config.toml
win_length = 512
encoder_norm = "batchnorm"
encoder_channel_attention = "se"
encoder_stem = "single"
decoder_norm_position = "pre"
decoder_mlp_ratio = 6
decoder_positions = "learned"
learning_rate = 0.023
orthogonalizer = "newton_schulz_5"
Rows from block 2 of the text decoder of a small encoder-decoder audio transcriber, named by matrix and row number. Rows with one number belong to one neuron. Each number is 500 + 40 x the weight over its row's rms, rounded and kept within 0 to 999. All counts start at 0. Numbers have three digits each.
After each neuron's rows are labels from the 100 texts, of 14976, where the neuron reaches its highest value: "fires on" is the input token at the peak. Only what is clearly more common there than usual is listed. The data: read English sentences (LibriTTS-R).
# fc1: MLP up (decoder.blocks.2.mlp.fc1.weight, 768x128), inputs 0-63
# fc2: MLP down (decoder.blocks.2.mlp.fc2.weight, 128x768, transposed), outputs 0-63

fc1.182:511492496478554495476456551501536465467447538625485486523461530458538500499492526513444477498571492472445618494464495454550443513538498539498504515500497527491518434492540438461530598455491478
fc2.182:523465448477516537579521501526482480427413492497491390447529497483511528560463512484537432546475534494484506507497436480574512483501519546496520481423475436504517487575513487502529566446477489
fires on: "know"

fc1.17:475489499453463479469533497503503491462453523515515534472464558535531465549555382486425526517550479457526503512520505461541448469588494558464482502473517432530538531504520499562451540493521518
fc2.17:525463489418518505516532554457483528553504486469509445480500453493498526510493492560554501478432497488571478497506444517523472517402508526433580512510489560424558432531463503509496546462434448
fires on: "know"; "in"; "are"; "me"

fc1.366:590512475453507531552464417484492479510438580560508499521481469497616556499476460460535552448499547433502522462425441481508460536523498519418495516520434484522531492472515494508551507412453526
fc2.366:513461555460566526593497485465520515452473594463554550489493541518469466486504395538533538475459489425477418525538541483437504506496513577550507459463456490541513508539531525529561508498526480
fires on: "please"

fc1.280:548479525536550469462526451446550566469417451556568468516474475461488546493562515449475527492523531519562542563513490491525464481455526541447508483588491444535477466501528468520516448469440469
fc2.280:506459515526499527452457543520559478502440568521562492506557479482474555464464569525443516492546502469448429504512546497433491513497480521410420509554466502430452491577575472478541495483490531
fires on: "to"; "papa"

fc1.244:494471392473520469552528604554545448464497608503445471521443542490475468478534531504519464538419540522507512438545519522419457511542496461542500540416483527530515494520514546491494519529494537
fc2.244:486483501506507542479517517450452520516504454504573483465479510543498574631526573456474519441559524506545522516509558512530555474503480489510504500511549549418481547526540497476472456469488480
fires on: "was"; "here"; "and"; "be"

fc1.688:479559508434482529560513466512486428506489468501442555529475457500500517465493476492519432456555390531542502548520493523423524514505441488402452471583471491484516498526440506483475481425480496
fc2.688:511477508463545515552437495510530433467474532487412522495477575494484555531452466446530480452444518470436475461496497473426455521456519452490509535563533535500526429502430459548530528574522544
fires on: "to"; "him"; "one"; "than"

fc1.3:540507563557629546459463512522527474599516578526520471476506480510506464471521501492481539507396546489480445470539598533467520528511511449518477536484440507435510508456461475519495508425488460
fc2.3:477457521519462572506447577492483534514502524498506566508506539524468533533451550553545527556451457491491490490529537449517566444519451439475452495538471526602532521443451494488478541553498520
fires on: "by"; "before"

fc1.260:445470533547458437516531499463452555441479549517537508427479597554528513535469535471510504545566485436455508523494513483507517454499461514452535516515486500549468474449518412543440494492478471
fc2.260:473588491550477531558516488454598549493541588491490487499434441408546511425483519495558543488460488516477483468545505448547513493450476522556553521450477499425458456524493478458448482504444493
fires on: "more"; "so"; "master"; "still"

fc1.461:515426478478509519471509473526531559543515442556512516519584527524464520474459521455450496469485448494587526479582535607496495488548470553448528507504490538579522475561460508465554477443510492
fc2.461:501528503541504480508481436494482518480461500511547504500554491603446557551546436545464448546470521495558446509518538462502450486544495503469473557499536498523546415565456494534450506440497523
fires on: "let"; "long"

fc1.470:499509494505476515465447577556454460523549499531436566543463574502514470465488524424502387537551572497481494510484418475462393514483447485514528473545521538541477473513438484468446487412486505
fc2.470:501507509459462520570467478429428553440530499433481534441525476548506468478494498487552467487470608494476476562480486480491471572546493503433461517484589539515521572477522477495483508522534519
fires on: "men"; "thing"; "talk"; "speak"

fc1.356:500589449561545404587495532571480456558505514483478473523469473451481507543493501469542478522512488454438412458517456546466504552503505469502497539511491503555507576517499460476526463504508509
fc2.356:570466476478483566458519517448530472527523466514562563474502478452433477504498475451523496568554533488515421499482556511501467476490477464555550524497527438435567487531603520560475598513491459
fires on: "all"; "what"; "did"

fc1.766:539506443563429480535511526563506578529487452473458494471520519497580488458546488522456481460481481496507504463502462469428497518420447535455539473511561522561530503504476455480502429444524468
fc2.766:501538546573544591523543467481490516481429581542484554448482473506447510517458542438501436435472529427526470535522513532538507527515549520510535512453537501504517467512497485489439540465533369
fires on: "i"; "but"

fc1.148:471455591522487539436429524498541488490513491513462551574426439489554437491503559482551499430460487487545531472434445430470491575468459546531486546524503537508543505610510471516538555514493494
fc2.148:487481521556508514426559464516524475485520466529493461491451473437473485497528523514528483510544477530461464531425420493426493508517517543603528525450478487490521577596493504514596435459495517
fires on: "days"

fc1.701:518559488475438407457485522496574572504451520511478447500437461445539544456525497556563557519473443459540408510564505517544575486424544473512518477460523456531501464543515551579508442478486438
fc2.701:515484479480481380468452485505544466453497519533559542471512532433528499523473491536486481489469502438498406541536469443500536498503479425504532476508494569501521536503477488493491556544506490
fires on: "said"; "replied"

fc1.33:520571504535515511490534490446541492447540442531474566482481450502531531478542530569520500383448456535564476490525546533493573473454558487476461561498568449515479431483446545517484543459542514
fc2.33:467515503531529490480525499558493526507534542434571523491522466507529476470461428492461492505532416486480479505519425507436433536497561515384521484479506519546499549562574452483509470502520490
fires on: "said"; "cried"; "of"; "at"

fc1.308:482438520592524534558511557534519486519561435513512479467506503506429539512511510529501438470500520487479463566461495579456475566552518538490514534515480439569531569536572471475502478540534479
fc2.308:480433491465518531482516463451488515534516476531532589467466546469487443545527567509502462486433472531497471502470545495526502478491466476467511442432448578496501454517496546519577503456521530
fires on: "same"; "such"

fc1.442:519551532486461459490513414426470486462524472619484530499549492514561456455564521513498494517567481545608434476629510555500561523517456465521527498492486516470480542434492518502512450473505514
fc2.442:478442519508513492521468472505513502500489455433496538545582423535537504519466496534466446481465510462544529506479480511530463536529453567543561494518594514463448497557489536563503500501471502
fires on: "to"; "into"

fc1.250:499562469455473482439474430531464545467507524474517521492458467508497500554490554550442553587514461485472473462546496527568503520461584485576458493508524446500436522526481500502469402387488458
fc2.250:464610544489539510485563505506488510500487455524550481440448435530505498512460581569564539479485463455502422503512500422515495510566499531476524462564492489501511464501563547508499507585512495
fires on: "said"; "she"

fc1.333:508505537454547476489584569542548484536483515536408527528495532484494503471465464482547544587534477508472515512555477399473576512501452440460538401563464445488459406526523510476476512509517552
fc2.333:539453418565469531553498544494490509442538492465524528454495481575446511505476504538496486432476509472427478497544498488507491516491524515522548510453560481507535429477588516582500529564553526
fires on: "know"; "are"; "way"; "my"

fc1.626:499445498424477569463514483517533462496461526513558482426508561465528556506486435535560488500493515502558529546539413493521420542472467511513499488405511531498538483512522488511571465405498531
fc2.626:474421494548499460502540548485479521501476539501508476573411479571504478431490523499498607493509505443546477569489630489525498476518487538483396479525513495483495477501457579483534486539460544
fires on: "<end>"; "pleasure"; "for"; "knows"

fc1.343:508508380510533486479490490534514493539570445544475563504442594476497488543477478517435492511564527492527563533524422520510500540451530487501467563487563498555408446488564489502528540462555484
fc2.343:465512490500530462508527517491599425505510453512535453487489389515440533423462429539519504524493543523528520487493537491569452512473516474508535545552557528455587551493547499577514567482460545
fires on: "of"; "that"

fc1.193:550467474518480513542475452480424433512443565567520526439550486516556452445492495476486497502447469581501541491533514457539505433581456444473510454463444529474501481476517420422532494503388508
fc2.193:452461524447527458493479507540516502508461528442524500439455460463480545501539570525533447493498512485569530515490549475564446503481416438546453535524471526547491521523504487511397523500532537
fires on: "by"; "is"; "well"; "on"

fc1.66:455500444438442471493513456525468502458561560518489478502571490536554446505544421480470545458491489499496519393515485396457473476596491467451488498439535529483528524518477466442505523471501469
fc2.66:497447501492512502546547534537467503533496498551509446451468453512479489487493466505528490506521481447449519528549536462494513579479508496429505411475513430474502519537496500493514440470420516
fires on: "very"; "far"

fc1.351:426509501477429472458440535502514480455480505553499484469460482564475453538458426493503555482493490536437541488555485531457545431541478473508454476517482539546495486464479445538565522478524492
fc2.351:410538498441464518530470384467509557535468515468550525500478486412490483447534450527551532516551528515614551464517513488558522545504530483478521501436520469470505494529478452445498437481497476
fires on: "very"; "as"; "most"; "a"

fc1.447:564555504488601476423505551473489549535481499539424513472530528536530495491459492515533450464552520570489493488443526451415532545442489446471476491486475501512553494475560516489479563437544495
fc2.447:569477538426448484553444504540491451545542527432548516513474482500468449564458524493413463500437529458475465553564507532514448509477448472443505476535496484470477527521445465511452460503481552
fires on: "know"; "been"; "fear"; "no"

fc1.738:462521370532504540509464429496510466611501454582474481493502544488539455415514446579447498559383519435507479472476464472437510492468496550543513550482496543557536436498469475545485424536525450
fc2.738:577476468543522521478514464486561525477491376545500508514597486511464535568480502449509477586440484521513534474485469521469574470517478548553543502489568510506483437493509531488512465429511457
fires on: "was"; "white"

fc1.697:497535562431534515478465505507533522488522456486494486463448509497567512494472468448513511565485503431452535499520497547474452504506481472463532531511521542463464456447554489507610416498473432
fc2.697:518495539433510468538456479459448551447519509472496493494502448496476497521545426453483541612511575497457421526493396540496542474489572419515578596518578557523437497515468524523455510503497482
fires on: "most"; "our"

fc1.310:431499481501459448518490539597483467493499482455512464545494525457484511532532431542467458563502514552429481480463455554473520448496478465475602512487408450526489494460479460568492503452528542
fc2.310:516438517513512471519437506564460568550538596540468501534494487545510548500449469548556467468481490525516509522508589572487471503451464474475537520475435449563482523559502445480497490469516469
fires on: "more"; "one"; "what"; "whom"

fc1.651:496531495468441491444454450447510569514521442538577464474544447459506524459542450521480520537568440482532507503456483522555493452522498561497551551480492473502535495491400503511493486468484496
fc2.651:480463521539432409459539484498536524492531469516483474484506535472558525490516577484590597521515473532468470534571487462495502532504476489438511450506418495445481450508442565488539517473491497
fires on: "long"; "who"; "this"

fc1.620:519531453497554541435441513587453497522527476575493503515546487504469577467415519500487525415431527515577459530465494504439494507490529505501499510486490486537499468513506463494497504437541475
fc2.620:484512541451520443501469557464526525616448485498527448522514457536509506491525434534476500477454484508537499534580507504499486558560513528533469497505486520465514481483532520493515484496505495
fires on: "all"; "for"; "twenty"

fc1.339:469449543478470482472525524539498453436502520489489470541478513540445557439542522559525546488533543464481500534587480533510611557394470510497451466490464479541560490353528507492542553513495478
fc2.339:532443460525480480585465499507485457495508514477446445466419583522464452495562516518521473499582475490445484487476519479540525485511497472480475481517579581467591465542516428479450471504576517
fires on: "i"; "he"

fc1.475:569540537496516508416549552529611502476503516499532432474449449584476474433524546498499499466434503504497444487489513527497493543584463537491506512495398469450527531519544524518536488499558505
fc2.475:476592501517482425472496429479496514471508523451523491508524547550489440510476477478430455436458528455542460451525559520546542464482524527519479544464463527515426532504474533512508474536484448
fires on: "i"

fc1.359:518534490493541455477562558564534454512545433540515413492513450458463569524497500530469509437559516519523482548492438529493599516477576521452467551506492520599468497521469559515480488528490467
fc2.359:526459511517526479566498475555481459466450544503542511502412474479501510383470565438525475552438563482492509463489526541577508563552494491418496485492481561503480504477490556496512541459453508
fires on: "all"; "and"; "for"; "up"

fc1.210:524452451538510502466489498523546494545541550489471481547497492534528525546506496577485492523476487489447494506483414480470484520474401571573480466482494499499473506524506538503484584500532505
fc2.210:519458450517485461544495475490499517519495529499522422521497521543520433522541554493510571460473539457563533494493491509519497470493567442465481505431550417414575541541480607446548520534482498
fires on: "<end>"; "or"; "will"

fc1.523:542582573454452487447486431466429475445499500523565508489551591491489471471482557452441587502524535454476459523571454476490471527446459491538520474553535438541449540465535507454495503471550570
fc2.523:517571470471576442441510478505504472459479457569591518476473450526549442538457502494509541520488469483544536500511548544500552439590511519520556466496473487493457530474488464438562506474552491
fires on: "said"; "answered"; "replied"; "take"

fc1.765:500496465532501438534474476558438501481534549517354495519524487487518513430523493496418509437476493450487533575551512478543567514515463596468456560516447523509512461522503460510502510523491493
fc2.765:496577483478515557454554400436523516504484521481438500513601524467438462541473498492469484482516464532549458485561494488448521478559487488496500497481547495419520387449551461541480454541492565
fires on: "let"; "please"

fc1.222:458441511540463528457519492555580492453393497526534493534434444531501504472514476458523493445541528442485476488517471496534473419517463460475517571473491509465513489531384507546477486494533584
fc2.222:542544421574491507502578556465557507482519577531511439477562527497498538479508507550448475468536553519521497461562531496513452480470561445510486500500500520480555438519532515514424455509481446
fires on: "going"; "william"

fc1.672:485485444468494495551477520499507486417535524468460494567385508547489463453507615568491501569452521531564584577488501502527568444525499494474474533450422509492502479517492524460483480510509521
fc2.672:503553544517527498442518441495518480560510481475515487528512480508488508501411493473537459515545469513532442421432534489479506506509531542517516433617530441463565397507494470449450502540501517
fires on: "you"; "is"; "we"

fc1.96:609453501524511555432496464562461486464558514534482446421460492559497474467505504566475502447537484462543523465560474490527400538532525500522555459472511455538525524557470558435548473573455542
fc2.96:525576559574529516534523480463508546413495509514550479556500416468561548461502491494508531513437458500478498469480502528484487517490523514523526579476510460516461520491421511511533502597454465
fires on: "going"; "he"; "did"

fc1.514:524484490457443553526510430465551462479521466564497483484536497529528543576535515553470498506541452512522493489556512533451460540469485518517540529490472422515578558443482459498551485523431502
fc2.514:451497487509498490501438405545539563479470457458507549463482467510464450481523515542471405509465490496493574461488513474518494460527465480480456446470534481486540543556559502543542493528532507
fires on: "holding"; "to"; "broken"

fc1.648:574489523575452472474503517513459507428493567515458510431423474507530471466508520560541472489483467469461496526487548505509551534510548402423515518533511524492455435542537457478491590523484568
fc2.648:488519498483506442557478454547533514468460509466449506490451457456499541554467425441510463556518433418404539464520532457524487516467571557500510478479549476554482465459469497494486552507493528
fires on: "know"; "tired"; "though"; "last"

fc1.402:481457497486485546467540527426493575456550507468517462405432431518478452495504501477492515474591473558534473536534505528480497449552504461489463518479574470502463489560491570478444510550498526
fc2.402:488513461434558488462525531514462546450496496537520508486565511467512488513424472565516417523527474534468456483474459405516561499543547456487531508490480498502548614545463430450438416502494502
fires on: "<end>"

fc1.606:524520544552441454566444531484522608473481511488497363479456491527518557480508548525459476483508457537492424549525546545510460500415468448519488576489521588494483503533538472499549495555444484
fc2.606:533557469457428508488488440515440533434494546417562480465513537502456556499490492464559481562479500561587425467451498507475501466424503574411543469416481539477522473558549451518547482490486536
fires on: "<end>"

fc1.466:517491459453530499542544482553576505467557432528535469415520491473517503464466520451442430483503439515468503502538513471464448473531501416462555549556549537469410523571433547502527459475491511
fc2.466:423542518482529529513533517440475500515458534541459508531491532433498452546506459526528524526441500442484442496557470585548431497556556424527495525503531480509501560471516481451467472428550438
fires on: "same"; "school"; "its"

fc1.307:515489508495492460473506571529558531591485435506482514484515438518512491481570468509479536434495477472512466509566516490445489521524485515492499503473470489532550589454452547484535529526408533
fc2.307:560438496564525486495478453449462539536540556497502532531498516417531456523430499471474511490506532519481458501479468492511491486424532432494534538419568499410460496460525478507485554457445485
fires on: "by"; "god"; "like"

fc1.719:446469471496429500374448542429549515550499586479509528502463478520518484464510513457505523483505515461521522505466512501512426531522502524518492518507542486510506430538570472510502432520551508
fc2.719:539561490534473462443590579467576574434519501535537502505455547557565469499467514455511510499559584544497504501456483459467493536465514474472542541464500442513496493515510505502513467451469538
fires on: "<end>"

fc1.656:482495525543513519545528487494468493546513440458497535430491569472537479470520563415500628487492514453568476471462525502477511458521497512502456508515483497496487482600527442473451499494498509
fc2.656:541492534491498456521529496528521524513560489515422583498542538429477494531522475521581456506474513536519497478486463491475488496485527472495504420489547479566550493554507455529513490557454494
fires on: "of"; "the"; "said"

fc1.358:456480457420501592494510507503515462502534521482489548523495471463607525501525445521491518464442525543526496494492459546551533456438552531474582529579524457476527523566526539477479476560430466
fc2.358:550510482515508464470482445404446473543508458467500539514496512541487518459475457545438426504449538473502423527580432570530478539468484474582525545489496492485519566538482552550530495495496455
fires on: "one"

fc1.345:455441536553443525480421444527487501512508522576568478425539488513506455527508507477536442585502497508476389523486506554471503473504526519510520471472537523565435514510482487491519593494482497
fc2.345:451444537492487465505480526485485580507479518521519577470521518514477480522521466608504514533458517528601449508578526438470571492444471472531512495484541512433450486449502491441534519511581478
fires on: "most"; "matter"; "should"; "would"

fc1.548:434512499460548513539513485526454403463448500431519514524514536489528552498500461536469548440510472562589486488488501562398473519580471524460554503520434509494458462554436480450506492528443533
fc2.548:425539538480549501496452455500464484452562507491490527514462522513503479509523451492508475455528488584513448526521494531498576527563551543476545486515459485541494491505447470551444400522562517
fires on: "one"; "worth"

fc1.364:503478450444464508444528457492533512514476492519513519485489502574464483420499514543421481491515551462484491506560530537473456501435486516540458499498518456567482591452570527447506490458538419
fc2.364:502422499505562533509541444432457528437486551536450446487543549442512498465492525531506483516567495408534450454519457458551525477561509573573439514488514509494465474553467506492454483535514509
fires on: "going"

fc1.642:469545539490527544495485486626502508487523582537493498523515469496470518484533457493504471510478480472476434490468520477394515542527517553534499468432538425497482546482452507469482463549466502
fc2.642:476547625493572541507472482578506429477567449496536549480462530466453488473493441490528505449504528476439486474505471513528489527487540547572549451417532464489512461542443525501482417481536439
fires on: "seem"; "wish"

fc1.147:450574520511481468573511568451429511521488455469461574471521509440515497483584467530429516476408488466548450528512494518447566477531513462565469568520436512536494481574541512487436522500448512
fc2.147:522538530464509521519464474471410490490464512567515479556533526453495443546468501512454442521452472461518522510510566522512583496511477480546529480528563497474535538489447526531519482599549504
fires on: "to"; "not"; "cannot"; "merry"

fc1.114:489500505479528456515441517529453495547462547531514552493513446498472514473570460543457438542577490504525489521467487508485514489461510604516452536547469485485509469440522512511557476524500518
fc2.114:444514522492445454534415513472466487492516488469477516483508527472496482527461569468536523470474466552529549537491493448494529595594482557437485479514434463474476450520472571496505492511465401
fires on: "looked"; "won't"

fc1.94:452492435522508533526549531448494467493518515546446490454541539441489534468512451473519520523578533505466462436468577508521508488479527545510483586526533535511512512434535511454442459435460478
fc2.94:518508456471457446505463497487414474451438495487523458506503522450431513471487512532541516589549474520507523487486549488504573538504513496489531398479492488536494523510502484513456505572513590
fires on: "long"; "ah"

fc1.70:466485552543489519464467508510544566439476495497518513469433445446482501509548550513532590558495506484488506539461533505511455488462516513511456488465584476508504515494506540432446487475464465
fc2.70:506486518424611468530543604505461527538414483523496534401469490573464506487476446505509543510557501442514537528563524485479491516556461496440540493515497479476504557553564425530485505552516465
fires on: "said"; "the"; "replied"

fc1.188:446465481567527541508537517480445496465550506542529481425491459486510555522513502491469534509432483516509529553537545490526471424547498499496472528539445433534505487493444494506558460488456451
fc2.188:437513570486520467489505577556482500533463516506483507534479474542503493379560502470479529502531489470538437542567525517508520479485472507519431551500579449463568502513602493549468479464536592
fires on: "let"; "margaret"

fc1.727:480491492404459453514531526552511483514469494527549489587538511528494467550557512538477497498518481496489504569493516497484500536501482512418531578504453585544464496555480497431533506549530502
fc2.727:463537471537508502504586461508535460511461544610497482498512519500488533526523472458467484491509479543469507524483526514534502409547466431458499529481484491515471493558496487455491415497515480
fires on: "to"; "visit"

fc1.46:602492538542489481445470502462539482468441453552497459439513452513484543402504526515518477546535557492507520491508520463523510562477555499530562427537421511493545461441459485482423417514553428
fc2.46:489533383484481610532459504522513446577466518471542469555551465480430454551528463509505482551508553537477543477536455534508526506493447494510494486471548532508508378486493544500406472477531477
fires on: "were"; "been"

fc1.86:476490509504497487491571490409482435446532549495539527492521551471536509577537437515421451381463443483472461439482494485486481469494486518453499507514557502534566575517444476410516419456516438
fc2.86:477493522492499440439497580518510532485486497510486486449539512479517523472509554440517481460494562429481516430488534550475564555383518496447537527517499493459439596500563494462522451495467515
fires on: "very"

fc1.486:516418562488394583496501425487493543518523587501549479510460524544498512469530492508490445493491532426527422496538531494488452499593477499533473522481446519513509490535546519425460479445467500
fc2.486:587530495530494540491426512507505521444525562518517576512544479512413515489547484468515448569522570522498531509493527467450492476528477521530448588525473511540501466507478557589460489529529491
fires on: "long"; "well"

fc1.206:512521491535502568462537498490495468483504533539477435507480556518533575474513534502448446522503474593480478462540561486504494541545498517526459488598452471496485537498455506441476482548532521
fc2.206:465534503577507545470440541469486485504437466487531509515550519511467487482465448460542493523541540542514463587486527553545536499471531532487447481463531407549482453528476560516519500499496530
fires on: "you"; "does"; "able"

fc1.24:516532537503526499488513455452519572497558497551495525453502583557538514523504461574528507471545493564470472488548453480496448474486499569503490547445488469448459492494466470509515580453511576
fc2.24:498489510397533476541445463565464544533523462523443487507450508464456489504467468549499440510432528488490552482524452457511491495513520527524541479507543505496458490503533514556479482511450541
fires on: "<end>"

fc1.397:477441472423549501468537461523470417480499547505531374488528514577503480424510551498538513538464468482473531493559506457471542506440489492528461461445494579499463517476426427559543502539459500
fc2.397:544473497486480488574498508412447509580491506508530543460556518446454540504510541500521474437504502514457533513495444444577540517498445461484492484475433480533524502510496482503418485570508502
fires on: "by"; "is"; "they"; "have"

fc1.255:472470551476476530517463496481530540516509483518483424479571498462457517462538495436483523549569507475437511462566417536545462481586465461535477498543440536545484520523595485567489491495474490
fc2.255:550617524492474471517534513541565478493494532438539482524429507504475483513461505467461418485464430499517424516522539465493532580539489573546459481508514501545505486504505556523540517458482492
fires on: "looked"; "have"

fc1.533:537433461537514487560463379455474456490544463436484496509532564473474464537505517474498561513522459450526508551444515490519548438497482529519469535523497472548431470495464516512503522446478568
fc2.533:490545522551482554487432509495531463507491474487476483590509513495550472443535509479436488529502517526487514538504554531514426485459462469477446527447498462485547499418566602486514526494492536
fires on: "long"; "mean"

fc1.87:484523476517494516515522494494490532480533525480614506545468419549444519462581474490479495518439568522479550548513475551542499512516496507473518487505436497523516525470501472446468541447441545
fc2.87:506518545493530504559527543542455582421529499450441584471551512493504491531552515492527480481550499494428539492519511462522440420562532478446481473498397488515452414522502499507525502450481472
fires on: "understand"; "see"

fc1.81:486532423463462547527513512546515463485501437536538468482477478534499485439483552472470547445503486447483532482541456491477520554570476457493565486483448525488449558564520526469515466487497499
fc2.81:477534460470431520513487560517499499542499507549593505474465459532548474548468440520539491488533429434503550541543420478547510467485597493530542473471551480490527469561452541486452537453529584
fires on: "most"; "great"; "our"; "he"

fc1.630:517528511413464553417518540578518543540569514497541498446470539520546537550488516476504430492549553521431526483520574482496511509567501443435478500577509477553497493506443544526461452497459475
fc2.630:423558479518529514495459545442497482492472486539490462477562498529415511451538474466537507482564466510471527590480436460575476451508500522522565413501426520454452461450438495490486494479575512
fires on: "were"; "do"; "be"

fc1.208:537451517558542554456472488447442515462484568538539507461462456464494509493543482495494547449528397471479533468490451468545424505582534468531484553501529467501501520403495541498488582455470455
fc2.208:485513483476480507436500556543480474483482499501548520556431509530499426536461440536521533542454488493482540466569501486484511535581416472527541518487437554552524528368559501455557464481567503
fires on: "said"; "answered"

fc1.610:452540522512409437477532487426518536466515449573483543524487543467541496477500442450494507437582516535520452487484484419511501440497486519474540510473485475513490522520495560437485467474471533
fc2.610:522477518499487437528431454460550532541442473429496493532459517426481534541436489471539505546470539453495516496480564515457503495480521484474628498452502476412493479550467464450550444517518434
fires on: "very"

fc1.43:552567480439491529465539525512498489532542457457420518474429487473518483438488497549514567467511491521427522518539520513458450585516510554519517463504563577563577484400471472433540548566453494
fc2.43:470497502524538475559516392489461478517451437559513481506463513561461572492507487452480524463540430459498516533517384498425504445489495552449452489535563540480500523483510457526503532456515465
fires on: "let"; "must"

fc1.557:549542529515525543451567508521567503552468524494532523454421463496530445495542443478480477460459498441485503527549511518543573458487539479463453477532516437482482509524552506457509438473496479
fc2.557:491562529436468519472566513506556450477477533485481476512490479454478443542485505531547491483568505473522485519460524507476504559518593542464381539487480422503449513492547507512510529525489476
fires on: "of"; "dr"; "from"

fc1.664:488496454515449501471543510514456527527407498514436489443444522478538470507436547550507581519542527579499506529381478492481431503513560493446493513507475486523499506431457460463447552563474479
fc2.664:475470558521524547531473458439426494547483447484548525510524490528431552544468458497543438548502529527528493478469540572528466535536527541522483450491547484494476483500476468433400467562541498
fires on: "were"; "was"; "is"

fc1.243:546453609506434528495524501537543495521494540435543472434539486493515461545547482502510499417501487419504501508413500526505481489492503484521401517542516497534515538528484468461474482542472423
fc2.243:517505592533475540534497516502471535514504455460501448557494477444522396480573487502549478524521502450540474518457506488530438509486564558483479426504555517534467475489527547403442499449462482
fires on: "rather"

fc1.711:494519543523497596528553587573466452463426405555508477469541540589501527426511520496477503497469475458518492498451506453475494471521477459553522520487493465459488525518531490470488445455526521
fc2.711:417452531475456460518446460439512504526447573519516590521546463432519546549545492459517443522460522494495490566521489522548555544543563520514453464485528503570518562490523542471471536480502479
fires on: "to"; "shall"; "can"; "or"

fc1.256:537517424492422601518487488543557489535498515487578484481457482500423600470511465503473505514555526538488468506547467568445530463511403471499472515542475591461506485504494486507507471413495501
fc2.256:536538540520453492560544483448501569451609472474469510569586550500458458526533452510472444459493503483493532499443516521513474465437532528494497509496424514537513409483469482554533561529537449
fires on: "i"; "that's"; "can"